Weights of a small image classifier: arch vit, batches of 128.
Rows from block 2 of a small image classifier, named by matrix and row number. Rows with one number within an expert belong to one neuron, the router's apart. Each number is 50 + 12 x the weight over its row's rms, rounded and kept within 0 to 99. All counts start at 0. After the name is the row's rms in percent of the matrix's.
Before each expert's rows are labels from the 100 images, of 14976, where the router gives the expert most weight on average: "strongest on" is what is common among them. Only what is clearly more common there than usual is listed. The data: microscope photos of single blood and bone marrow cells.
# router: router (model.blocks.2.mlp.router.weight, 16x256), inputs 172-214
# up: expert up (model.blocks.2.mlp.up, 16x128x256), inputs 172-214
# down: expert down (model.blocks.2.mlp.down, 16x256x128, transposed), outputs 172-214

# expert 9
strongest on: smear: peripheral blood; cell type: segmented neutrophil
router.9 092:45 55 34 42 42 50 56 50 60 47 50 60 26 53 59 63 44 35 54 69 39 62 32 48 58 56 33 49 53 56 69 51 37 71 71 54 71 40 48 37 39 60 36
up.0 105:42 47 39 78 62 60 40 57 57 50 61 41 62 58 66 42 41 43 63 57 29 72 49 50 42 37 63 41 52 39 50 54 68 35 50 56 43 31 44 42 46 43 58
down.0 097:47 50 74 52 55 54 40 38 55 42 47 56 49 53 54 49 42 27 48 29 60 47 35 61 58 38 65 52 56 20 72 37 66 32 48 53 46 39 42 41 67 36 80
up.1 094:64 55 58 63 41 63 52 64 42 58 62 35 57 45 54 36 64 58 68 35 56 68 39 65 37 59 41 47 64 51 57 57 71 51 69 51 63 42 63 54 41 44 56
down.1 091:34 31 48 60 48 71 52 54 63 44 46 59 38 49 46 59 43 22 41 22 46 63 48 56 46 47 53 51 52 44 67 41 53 38 48 37 38 27 37 22 77 71 59
up.2 111:36 35 53 57 64 43 52 40 56 60 48 47 31 44 60 54 55 40 57 65 39 72 43 32 39 60 35 51 35 59 39 71 48 61 66 62 41 56 75 55 45 51 52
down.2 108:51 53 51 35 60 46 34 76 46 72 46 40 44 51 37 30 55 54 66 65 50 41 51 29 43 61 61 37 53 64 49 60 60 61 44 39 58 34 58 45 55 49 53
up.3 109:57 40 50 82 55 62 43 55 68 46 67 52 67 39 63 33 67 43 65 49 35 69 42 65 39 46 50 47 65 64 51 58 56 34 64 63 50 38 47 47 46 40 50
down.3 102:31 49 42 58 51 52 45 43 56 32 63 60 47 56 66 56 41 34 58 37 55 65 51 59 56 41 60 60 57 49 55 56 49 42 44 42 26 34 37 31 69 50 69
up.4 088:36 60 53 48 29 58 50 36 46 45 46 60 62 63 71 49 49 63 66 40 47 54 18 44 55 56 43 54 49 59 45 40 39 42 54 53 78 59 47 63 59 39 58
down.4 094:58 59 67 64 55 50 41 75 53 43 74 40 43 46 53 75 38 35 58 55 44 44 23 65 35 45 69 50 55 26 52 33 56 54 75 45 71 59 34 34 64 47 43
up.5 089:67 76 54 43 57 31 64 59 59 54 40 42 53 44 44 66 58 57 69 54 69 56 50 49 54 31 62 56 54 59 49 64 57 46 37 23 59 59 40 62 56 48 58
down.5 092:37 38 59 51 44 36 45 55 65 62 65 61 34 30 57 53 51 50 60 76 45 52 22 60 74 53 75 31 38 46 54 20 45 55 38 40 37 59 33 39 40 55 40
up.6 111:33 49 48 59 27 75 49 45 40 49 37 60 50 55 86 56 68 54 46 60 36 49 23 51 53 65 57 43 57 44 54 52 46 63 43 34 57 32 52 39 57 38 51
down.6 111:51 54 77 67 32 64 32 38 60 45 54 62 52 46 59 56 33 45 39 45 47 54 36 49 46 41 36 48 54 50 30 47 60 56 53 61 71 52 52 53 45 44 52
up.7 113:64 34 46 68 28 63 49 51 44 40 27 44 45 61 56 65 78 24 49 52 56 57 41 49 44 47 33 50 55 34 62 44 52 58 45 20 62 35 54 45 38 58 59
down.7 107:45 56 52 54 38 53 47 54 66 62 56 57 37 61 44 75 42 48 32 41 50 46 58 46 50 47 52 38 59 48 48 53 55 52 58 67 82 61 30 53 41 44 48

# expert 1
strongest on: cell type: artefact
router.1 086:45 31 39 48 77 41 46 29 66 34 55 58 35 48 49 47 38 48 46 54 45 77 38 34 41 49 37 62 53 39 64 74 25 73 55 74 72 40 49 57 49 65 46
up.0 094:41 41 60 58 47 29 43 40 65 55 37 49 40 40 62 52 56 26 58 43 45 49 40 37 57 63 54 73 72 12 37 60 46 45 66 59 48 39 52 49 51 53 66
down.0 099:60 42 58 29 19 46 46 39 50 22 60 50 56 68 36 55 65 39 34 54 38 50 48 48 58 60 71 44 57 24 43 40 66 61 33 40 63 56 37 45 53 23 48
up.1 070:60 62 46 59 61 59 64 45 41 54 45 28 60 36 53 30 69 53 69 58 44 49 56 51 56 67 35 31 42 38 48 42 34 35 47 60 25 37 41 61 63 35 41
down.1 079:54 27 43 52 48 59 42 81 49 30 44 52 46 39 42 55 50 53 58 74 63 58 50 38 52 52 48 47 50 43 47 43 46 49 60 45 49 52 60 54 37 34 42
up.2 091:52 22 42 49 41 47 42 21 41 39 42 55 49 49 70 60 61 40 59 40 40 49 45 33 45 46 34 62 72 44 42 48 58 71 53 42 41 33 55 62 32 30 78
down.2 088:66 57 58 40 46 54 46 52 62 42 54 59 60 45 69 60 50 22 44 45 46 71 53 59 43 90 74 34 57 23 67 49 53 46 43 74 61 43 44 54 55 57 57
up.3 101:41 27 42 55 40 40 51 44 51 45 31 61 58 37 46 44 54 42 73 42 37 63 55 39 43 32 54 29 22 44 43 42 65 57 25 58 70 52 45 54 39 60 44
down.3 102:57 24 50 60 50 45 53 77 27 59 28 42 37 09 47 32 45 64 65 51 37 56 75 49 51 39 41 56 42 41 54 32 39 59 73 55 44 58 68 52 30 70 20
up.4 106:57 30 56 79 58 39 43 81 64 59 49 68 65 34 68 44 58 52 62 50 47 67 32 60 50 76 58 42 66 56 62 52 55 54 57 39 37 53 56 40 66 48 50
down.4 102:45 57 62 37 36 47 37 26 53 54 64 57 37 49 69 53 50 33 54 37 48 48 23 56 59 66 67 59 68 44 63 64 53 43 30 55 75 54 57 51 53 31 67
up.5 092:74 63 63 40 51 42 61 55 52 46 72 46 49 76 36 62 77 40 42 51 36 58 68 59 51 71 58 33 46 49 49 29 53 53 48 24 56 60 52 42 42 72 60
down.5 098:45 64 37 39 43 55 39 22 68 47 58 52 35 75 52 54 62 33 43 51 34 49 31 35 55 55 44 65 39 35 59 64 53 43 39 44 63 36 55 42 63 49 80
up.6 062:46 32 38 56 55 37 67 47 64 39 55 50 64 47 53 61 59 54 45 55 38 46 54 41 45 55 46 69 47 60 43 55 34 25 40 60 49 53 72 42 57 52 58
down.6 065:45 44 12 37 46 48 48 70 61 71 64 47 56 66 56 56 36 58 44 70 42 45 30 59 59 50 47 36 58 48 65 44 45 63 37 36 50 61 53 54 44 43 41
up.7 088:47 68 32 44 75 54 24 58 61 57 45 46 49 55 61 55 64 44 44 54 55 52 50 57 53 48 58 45 46 60 63 43 54 56 28 47 50 37 51 42 51 57 37
down.7 085:60 33 65 56 57 62 30 39 17 50 34 47 43 34 43 42 49 60 58 57 46 42 39 19 52 19 33 46 53 70 53 50 31 55 53 42 54 56 50 84 27 41 43

# expert 12
strongest on: cell type: lymphocyte
router.12 087:66 57 63 36 57 56 55 49 56 81 59 48 37 54 50 41 59 62 43 54 63 59 39 44 43 76 53 46 77 62 40 56 30 62 76 35 47 38 54 41 40 36 65
up.0 086:38 31 20 84 53 42 54 50 47 62 62 61 51 48 48 51 72 42 62 50 32 49 37 55 53 51 49 53 54 51 54 61 37 53 37 57 50 58 56 55 50 38 44
down.0 090:29 46 51 45 58 44 50 42 47 40 51 53 67 39 51 40 50 49 57 65 47 46 57 27 58 36 46 52 43 50 35 37 54 50 44 48 56 68 44 40 46 56 55
up.1 075:46 45 56 42 56 47 61 34 26 41 66 63 63 48 49 58 56 50 56 40 38 40 54 59 53 33 49 35 37 59 27 39 63 37 34 56 43 45 61 34 48 46 52
down.1 079:52 70 47 62 39 59 47 52 46 41 46 39 56 57 45 61 47 55 34 55 28 38 41 57 56 33 89 48 51 53 34 50 44 40 38 51 16 50 37 54 61 52 54
up.2 087:26 52 40 54 32 41 50 80 42 53 46 62 89 40 61 49 51 53 49 48 59 42 37 47 23 40 62 49 47 62 56 55 43 81 38 25 54 49 53 52 52 14 56
down.2 087:68 51 60 55 44 53 46 57 48 65 54 51 54 31 60 30 45 68 54 36 50 71 64 46 46 62 52 49 55 47 37 43 54 55 48 33 62 62 43 45 53 52 46
up.3 087:62 52 30 51 50 39 79 38 40 40 43 61 53 53 43 34 53 52 40 49 19 63 09 35 39 45 57 39 52 37 55 47 43 67 42 56 36 47 38 41 54 35 65
down.3 099:35 52 42 39 56 47 42 25 39 34 65 58 62 79 39 54 56 51 60 69 51 53 37 42 59 36 48 62 50 38 57 46 50 45 41 40 68 67 51 47 53 55 61
up.4 122:51 44 58 62 57 51 58 65 54 75 44 53 63 30 70 50 62 60 83 39 58 42 54 59 52 58 67 39 45 48 48 63 61 55 42 40 47 37 72 47 34 42 48
down.4 128:44 55 55 48 46 33 57 62 56 73 68 63 22 37 56 35 38 74 46 44 63 77 58 56 40 57 44 42 54 56 74 38 56 66 54 41 58 46 56 61 37 48 40
up.5 104:50 62 54 60 26 69 51 43 48 62 64 40 46 86 60 39 51 41 37 60 66 43 37 47 59 61 53 54 78 35 56 46 53 44 39 38 54 41 38 43 58 43 67
down.5 106:44 45 45 61 54 48 49 25 57 28 74 51 30 53 57 26 55 45 46 64 48 65 53 45 46 46 61 44 52 43 51 40 51 38 34 39 67 39 38 43 45 23 74
up.6 086:51 59 52 62 66 64 42 55 45 65 47 60 59 28 59 53 50 54 70 40 49 46 63 61 58 52 63 38 41 57 57 58 49 59 54 24 59 46 58 66 45 45 40
down.6 091:48 48 56 52 37 38 56 47 63 71 54 54 27 31 48 42 61 44 54 47 60 60 62 56 34 57 32 58 56 44 70 34 51 51 37 40 60 55 42 57 51 55 47
up.7 092:62 43 44 48 65 48 20 37 61 41 46 51 45 64 49 57 37 49 54 69 46 36 42 49 52 34 47 68 53 38 52 51 56 32 48 50 64 54 48 51 71 46 59
down.7 099:57 35 44 55 47 53 56 50 48 48 40 55 70 60 40 60 45 51 40 25 70 27 51 62 64 51 56 67 52 77 47 73 35 56 64 51 32 49 54 41 58 47 43

# expert 15
strongest on: cell type: artefact
router.15 088:51 57 34 36 62 36 53 47 50 34 55 56 24 58 62 42 41 56 46 68 47 74 47 25 61 67 55 52 51 61 61 45 22 87 64 60 67 45 46 53 41 48 54
up.0 124:57 65 53 52 58 58 54 51 50 80 57 44 57 49 47 49 74 51 58 52 71 43 58 56 49 44 43 39 45 64 46 47 59 59 44 48 48 63 72 53 51 49 50
down.0 133:53 47 54 53 70 59 57 63 37 71 53 62 62 47 62 70 54 46 62 42 40 54 48 59 56 63 53 32 36 70 65 47 44 57 35 49 20 40 45 52 45 70 42
up.1 103:54 36 59 41 53 47 62 42 45 57 75 49 55 61 65 55 67 71 44 39 44 45 39 64 38 64 36 48 47 48 55 45 44 65 57 34 51 79 58 63 61 41 63
down.1 084:44 49 68 56 52 60 63 59 88 60 59 40 47 51 33 53 63 21 58 47 40 45 44 61 39 68 38 37 37 47 46 51 51 67 59 57 54 50 42 45 53 59 49
up.2 097:50 41 44 45 48 50 51 25 60 49 39 33 33 36 60 38 61 41 48 67 41 67 50 41 39 54 64 61 55 44 52 63 67 59 46 43 60 39 35 55 29 65 73
down.2 107:51 52 54 45 28 55 60 35 41 38 49 65 57 63 56 35 40 43 41 49 42 66 66 57 61 44 70 57 54 28 51 51 56 47 42 48 59 39 49 57 72 55 61
up.3 080:61 52 49 53 41 29 47 55 58 30 53 45 49 68 61 45 52 54 44 67 53 40 40 48 51 46 49 52 66 34 50 52 53 62 21 24 53 43 34 45 63 41 62
down.3 080:46 62 42 48 58 56 38 58 82 55 65 56 65 62 50 44 44 43 40 59 41 28 56 67 41 38 71 51 35 48 44 41 60 48 47 61 34 46 33 18 55 39 50
up.4 117:48 34 39 58 62 58 31 36 57 56 57 50 47 34 63 50 51 42 76 46 52 58 44 27 38 48 48 57 49 49 55 71 73 55 39 49 60 33 47 63 34 42 64
down.4 105:49 46 51 61 42 58 60 53 24 37 41 54 60 44 47 45 59 64 53 48 40 65 58 64 63 70 69 69 54 53 50 62 47 38 48 45 47 23 67 68 55 46 58
up.5 122:45 54 52 56 67 72 60 37 58 65 56 29 65 58 62 54 81 61 55 27 74 28 55 48 49 44 38 38 38 75 49 49 53 59 51 48 43 50 67 66 51 55 53
down.5 128:48 59 61 56 64 52 56 62 32 64 58 45 56 46 68 65 66 43 73 57 45 49 35 64 61 49 49 32 50 65 65 51 45 65 47 49 35 39 49 53 46 67 50
up.6 119:29 53 33 61 52 63 34 41 49 69 53 64 50 40 58 50 64 54 57 40 52 58 42 40 29 48 47 44 48 69 56 53 68 62 43 47 55 33 44 59 39 41 49
down.6 123:28 31 53 51 55 54 40 53 07 55 34 46 43 29 56 56 45 63 74 22 46 51 60 41 53 47 52 46 54 62 41 65 59 46 41 47 48 48 54 66 36 50 40
up.7 106:65 56 48 74 43 61 38 34 55 60 48 67 41 45 64 42 61 48 33 48 68 62 36 37 36 44 16 60 63 45 50 45 59 41 60 51 36 33 39 77 56 45 70
down.7 100:67 41 50 68 45 59 48 66 54 57 34 45 55 61 44 60 63 34 41 36 64 35 73 58 52 74 70 68 51 57 39 47 47 51 39 47 30 51 61 59 48 48 46