From a checkpoint of a small image classifier.
Model: 48-pixel images, activation quick_gelu, num experts 16, patch size [6, 6].
Training: 9200 steps, held-out accuracy 91%.
Rows from block 8 of a small image classifier, named by matrix and row number. Rows with one number within an expert belong to one neuron, the router's apart. Each number is 128 + 32 x the weight over its row's rms, rounded and kept within 0 to 255. All counts start at 0. Numbers have three digits each.
Before each expert's rows are labels from the 100 images, of 14976, where the router gives the expert most weight on average: "responds to" is what is common among them. Only what is clearly more common there than usual is listed. The data: microscope photos of single blood and bone marrow cells. In brackets: how many of the 100, against the usual share in percent.
# router: router (model.blocks.8.mlp.router.weight, 16x256), inputs 172-255
# up: expert up (model.blocks.8.mlp.up, 16x128x256), inputs 172-255
# down: expert down (model.blocks.8.mlp.down, 16x256x128, transposed), outputs 172-255

# expert 14
responds to: cell type: erythroblast (96 vs 14.3); smear: peripheral blood (44 vs 16.2)
router.14:155140166101153119152124156065161107069144096108160152076144161140095135166201124107149141120132168100104080106096110133151160116138126185121132123180120108103188094108139078166197111097131131061109169169146178112123151132109134157117126105137115131157
up.0:146105092162117179159080159158106114124142108140168094115131127121135083108136149119108141120125146172098178112116152114115126111165120134159110172101119109127104143212149194120095098111092125117118126110089090119153124086109093120134178090117082153136
down.0:192180130068123108155158110141177148139153097117102131133134124125098112104146088163108154160174098084173130130139141108078071084093097076087100101097130236088125117123145105164130102094101142111162133136162130086141095133097158108113143073143114143123
up.1:107115147100120179105130127136228125153111129111126103143075062111190214106159148096142112079113154163124170111203127167132129107144123160047160168127089132096175091194150106162099084073107164124125145159081130140119154091180115116127086130140039097093
down.1:096111141193213148124111068155117113148093142111161160157119173163142122158113080145139216136144124175121166076181147150143167166138118122149126103098068016164174132197177149117110143109144152188047149099136076126134178194059110146096152146081112110110
up.2:193141144113143136180074156055119093118142141100169083130137141132085107156101094128155119190154098104073096128102132126133139161122146086176148134091170133159104179052135085129142041093108118196113108059128205122138131152103089110145146145095162176141
down.2:135099099149113133116213194139119073133155083127129070093126151068141107168100099136143086112116119103087085127101128084114139083122148114155144150169141169144082102093187115120174080147145121171144119081173166152102145146095145079122153132145150119178
up.3:132129121138110150138113111159166122177097141103106176103154174139138172152112121095038133090121166144128122120186139141142112075095140137078138099092107123114128119161151095155153123128150123111100104121216111101227141122154099137132118137190091156133
down.3:133207099076149160149081094143112151102127114135125140114157144110069117125078060172085199132103072121154194107160157183135119112124115139180136124056144089176169069205121158137056152142133138109152119104152083166149122113148160151154190201133118131124
up.4:131096118093109171137151128110175079089137100109170072128151158149156169152170141118092098185167129146134121132116139076097198107166175139112133119146162130132079214126127095112157091145104179143135152117137148112130135140062141102131148124126118161130
down.4:145128176147177076153132140120161037215156115046114134121116152094151119160094113179112119129109150089154105158119131118166124049162144082184138151106147176127144171096153198186176132193123152164181132093085113081106104189114150187139131115167087150167
up.5:159113115118092102138110113164090134215110137090110190130135158070069089120126101153127153128131087148146111145155136165162110155094066120110147147135110136143171092073151209142128172155191098130148072118156064132184085144175092143156127123140149119103
down.5:135165105099016150149148098089141085145127119146152079140123086088099133111149133113084091107140155125131159158098146124102069078176162132089126168161118189101092113127100127132183121071093092141193144199107106143119150104161169128143149150150110187104
up.6:071150190147122125126152114169127105126163140159105136099120167114133152171119116077056103087152165122078171123148135142173154070141095180101186122138101132149160083189104153158125137127087111107123116126229102128196138089130140118178111131153122118121
down.6:067153111074182109117127159151142095137087130111107149131117145142171086119116071125059147144123081160159166112224179167131150056120146153166148093104133093146121118181154148202106175108129117124091140118125109101176130165097127176138223167103050091140
up.7:154128132104138100138097094117096096171127145146088117151140136153148130125133069145128128130154124126160153171109135154131141168110115077161103108120136126159078140140173147116099110180143064148174097058129162108131087173096125114116150069106137133092
down.7:121076123083093141140180104145096162121146165169123101124112070115114128162135134126105118113121116108122088138094113135086088133046082137146095127127154196102102157103142111123126130135154096093155166129105117179118116102100153071125154130189157115108

# expert 0
responds to: cell type: segmented neutrophil (43 vs 20)
router.0:108078084133093113134111115162138175170135154125107101140102082150084128114096127113134171126097059204157141119099086139089100111138099157134157074087145080084116181199132197068144127122132132134098152121090054107094136161166071112124154151132185153126
up.0:108143144132159094114158141117169134138152111105167134180158165095139139109135054180138066142140130110129096123155156130107146118146106094143147152194092128170098147147097131145164156123166061067136209166100157175136084138118116167136132161121153096098
down.0:109107106122098150180156161164155153173065132144061143146111123113128166084131153134150135116107152098136173178131150151120075127140107131090190062128169131118131153174066145109130156113154127053130129193141135114150082145202119158166089088133148088100
up.1:213169163133153104135120140172134118127128147138123121121132130101165155135184063135176096129135129174168143135122183164168155215148144147129124132154137157160163102116155124144140132165154153085180107105094137048079099127140155138081141125089097168110
down.1:146074130075152123121098114065128152127126159096157110107183074113038081129162119145111175131139089167089118111139135089202162139114142111100084112124101125138196081164135127195093087101124193164155104101117129128147109071131080111123146076128149150118
up.2:162128137117145124153085135022111110164129116132129077105166129109089089110103060182089120135104062130179159179156061102151167132122077115127111124101139148135131146121130127143079129101164118152122139082164148161126120142083132122194180099103149105095
down.2:123122142132116154108095150064152176086102160116133155144140125176141168117081131124154120101073177101121117150091126115159138103175094111146123165119094123098067152087088198126146131085095099137104124173214078128165151121191101123141105129153152102099
up.3:225114138101118123159071146133177118100114117069183139124086097105129149086162099111155106159158132191093152128109183178152134170148155119162121139104130154112166175142106147133141095143135093160135116203120105079080128156113139170091135138123124178116
down.3:186156078099099141098141055126102112160159102090148131105121137085149130109134171185097135159120086160095114140159099190132098113130134131191101144136119135114179094179189124171081170164145134140172110056118144169112091158078144108144149125141146196134
up.4:090116133092141151115099060103176186129148080081133177130120102086080156139121150141151102124106178115103086151175133142179104124145128097106111133140088162131176140126149096126148137142165185140067158111087122117160158123200135170116023114143105151139
down.4:126071173123112120100127163119139072154088110141105130208116153191131113080125116072121121153153123108148084161134213110123127142135094126088186081096153128160137184098174091107128078131064120153137101151187232112178132211051107088100149189142093112099
up.5:113109175121123119132152119078170162113169105085130183124116122126120129138105139137124145116116152144085049122144157079168092092126049108099142158122111169122173128113126114140096133114153196158097095125111101140155116161129106197093042180151108159101
down.5:110091152085162077091137099073124112135101101131098141134105162177138185132142147097108131150133095161163116154126199149165225161118138145066124076140140079139117126099172078071159125115134194171183157091125173136162117150118100107096125128108098189115
up.6:167120094093138104131129172090104090156102138130087118112132123106086119108110041116063132142139061126205170150138131115143173078109134155170176133087112146198136099127188162129138112153158113104192118080190091168137116180139191101182161093114085152151
down.6:148079143143156152131117116065158143100111089108198120160121130164099114096129057179123126157104129126136082228098141124135095132166096117115079225033144190111148139140195121144139102163119139119065075111111067144155103160115139127126129114137124160098
up.7:116155152139148136134122128156170093085183135107204127151122118108160084160148159117139107076077142202133143116055190178148069151122162107134123092145128088081125163125085177125133121136118118150153130150050116132062155172156107117120145112124106153093
down.7:164156110119071079136163146135077100166142120132122110148114106165157111134060111195082128133127118125117133145137080147112096160166122141163080133174122132143131140177147117163121151155157113137121125056108152127069119127150136090134139118150142103144

# expert 3
responds to: cell type: lymphocyte (42 vs 15.3); cell type: artefact (30 vs 9.8)
router.3:072128103131114179140108107141073063109148191125098136134095078139112117116124127073130147110132144103186175075150106133079160140039123139127061115196110113160075111082200132144167107126076134160169113071100148137098097101109140086102144083132152116127
up.0:120147135122169087130070101100151178218092107110120125181158147083096107127082166139117115096113094067154133125134098096168107123183121132099088108165107124165172131125120175141111108123140140142159117150129136144052113174111161167113138129132180118094
down.0:091144115135119147036164172101210138115138158155147125076074145158148215135161136083208068110144127089141121132184161091125083131135105144080174134136152144142150141097149184071122150109193084093156138197138151117132106090132179158110121161120172140115
up.1:127138129134099125104114135175089139092182094111092165106157135099180146134120206111145123149160142147066117106118128140130145149170096168209181176196127134131101088146125100148108168116068123120120155183097101128127180086166178114078082145113141124135
down.1:124118137147166075134178193114134134145121165133104193126124119126127111123159080122184147126122071144169081135120190122118198142126137124143120085114152174097112115089156156129140155113101089116127130099153119110140137189102116099056096091101143135152
up.2:159179163115083099143156161114099139103111104055149107145095058167127169110140184187170062162114189134122085201096168118091127160158114115104139081135169197123120161165079142059138106151106159113125200148166085150106130155158136228113102119160121136093
down.2:071080166090085079150111138095166142143108109104132143144152125124137137194109153115095115079154152109101065126162154148084109080146135094066094115134114104104193083144093177139113131182102192090116130149163143083129088152173083155105070169115173126043
up.3:153133122076124154097128141134163181143126135124161139127128123052122221096083201101095159146139165190048084064116089105183102146074166164174121160137129117146146112126152185153134139117135134157148134126102123093114187115104158146139096122113077108142
down.3:077169062111194122148178100162156100118115155121106082110155166114135141112196090111092157119156079147181087135153115169128178091129162068111155117140143190139137136122135087138188163110128094120155077103149138160169196201166185179145102143124152123105
up.4:146069134140133105152163067139125132122079114061135101198132093145199148147086169142131133118154167164063119104072185113156151112092067113119092155188052129140090155115156107114111134079129121111108133156097109179175077135110091147137076098139110098124
down.4:123114112107113113091128142108135101115126144117084170160217148112123045124041128060117084200162065144131132145180167056128184169127115147138128146113155157142106165126117140112144080128071149171115067082157117106143112131140143080139185125152136135102
up.5:098093107126096149148169099130130166148087149133146078160102120097128130133127154146083105134186148110133080112134108139138168084096095056069063148166109115159085165096141068110175094096099086090183142115165198149158080122156142108210145094107106142109
down.5:131127151144107140085113135131104106112102167153151135142153117120109121097067119098130093173102135135138151170097159164084139147183072098192125152115145112141067176142144139124120099108075108142099056124144143163034120140136129103163170071106116147123
up.6:094129136163138122110149091123058175120205145094143152150099109120166128121118153100175185094104161165066069136125141125118080155107181090214159089114162124171118149136114119090076164158107165152117130127054093106105137181071142098094112109141183099113
down.6:125077131075143107105117115132161128117126130179140097131124106134178203153193125148081139138130156147119137121100127142193197092195135078126164096139095093096109127139114119124122131129161122096109119096191155124141115118126141168144126151099122105178
up.7:159051152150149152207109083105156094100059106131131090128152087163178076146111100170096103084179096090156157138167121149121166101102151127098087067121129134179119128117129124135144164160180145081166143137134106093160104161151135134196152127147085108120
down.7:159122100139096104124136119109130144118129085093128157133128082105094123112109129120161125167115128154061106168093097157130116062178049131145101115103071120177103116147159078145107095192070122171137164130115153130137144085073057119179110097140146145143

# expert 13
responds to: cell type: segmented neutrophil (43 vs 20); cell type: artefact (27 vs 9.8)
router.13:188142081113088127142115096072104120112123110114166127086133074144076176127140122162145161090132151124114127067147160240109147162104148090201132183103155080115108162169143101140083111096106135181158111088094132139101141123141168128138169160158154119176
up.0:069144141074107117103155096075155138145171152186084107105138083117152140173176180120061105089142114087085127072176117145153116101161071170068144157154136119080155155164063113145174112058117142088177129154157113152191043139155112120153088166153101179134
down.0:124112179042086140128116084071094170099123118129104111074078135087113117074114100126120053193103107128094164154147148116114091127100117142132079177111168179081156098164145163113085109103157110169147145100105129155139101136113129112164112096102146152120
up.1:133097123089155134139112065120070140104099202160136175183172129125115089078133138125089166102139065209136138071165150178133109106061127105160118071068096099102169141172134114137092146102112163144098077132061206147116140205095078096098145114148068129111
down.1:156103098125175088164068185090121138100142133119153079120166106141170080132121156089064148124162138106117115153143098089073151103138086135120089155110134092147108074085110088137101157170106144174137085096193127143099146179181121135129148117072106146187
up.2:147088066179135125135145163147111101130092078113154146237183085158168144121128108107136167121152105097156077134149116161107151091208157120111090110169105134153078128140107108093142150095177106091131140114123145096095097134154166168150105106101121078150
down.2:151126128190194190145096128083153116174181126109102140150144150163170112143101138088100131117146197170093108103105083136101130120094136156166174132145161087138093156136115136101210164151124089139141117113150122055099167136160171070097087116146172099192
up.3:109203159108057153078143145148178136177107121062159149109105133084130160127156165073114113124100164139096112145144187100154093094124073149149168129103114128105129133119151158124148122080096124122158068154144108058190060072153090246160078099157072118101
down.3:109209127117109164132164117049116152140128127131126090141049090091128205116116076151143140102118126113080160108095160082131101179180119104078096101149161165146148192168137182119123092105084138101199085070132108163068083126181124107184103143151141153083
up.4:204155144131177150149165084162132080132128158094159108123143157089161165161115127109112132126135143144071137064136164184176120080131128159083110061115077140092178129173150109151150141151119117155172046120143138040158162081073098120110119056163114141161
down.4:148095122120034126148096108119087116083173096179133108107112136134155105137143128155107072136133134144132159132117150151126157124149106156098182104106134110111091143157113136103121187126143191106070057106098153153170095164084160181144141147113122140093
up.5:107098101145148067148109112073123178071100099124115054109150070152076174095159152199162062189170129089103122129067094148108148146151131142180052185169095150161104142160118083097132092125124139140205182126167137113126112160143200093091113190156137136105
down.5:139119093115094143153125082146148114151111103095121131092113154122159092152131148124125137143122141111104173067132115155156142137055198160165098150124113076072159111140140163176145177149100129164136117144086053131157138142176108175057161155176127163196
up.6:060109121141140118127136110096198174118134119116120121130144048125063125130128122101091123143150121147098144138162122130160124101132060133084097116150116088152124095077121074113125174121154098098137130122169155185180089141148161120162142173118120133104
down.6:113151124099143099145148110077098104085091101142115114075072169120135119161117120147121083155114060130126118135110132112132125151069095120139116071119172074128149136108158141179176093151128041105172147091176124144158133225052153083133094139139132156138
up.7:084167126111141139151174066218136075103198122082119143113144127059120143147142165137087153119127149127123189090118150121179123124162117151082137170166068163101152116200102108178133113081137101138132119079169101118160127037105088164148147146110134140095
down.7:084112134074061106114128139137140122109134109111113103134086115119166125140103112094128112158096111119085104151155130131087161139113147142123169150100098187114073112124128172132152152148106147163082104201097149145158136128089140192143103129095096110089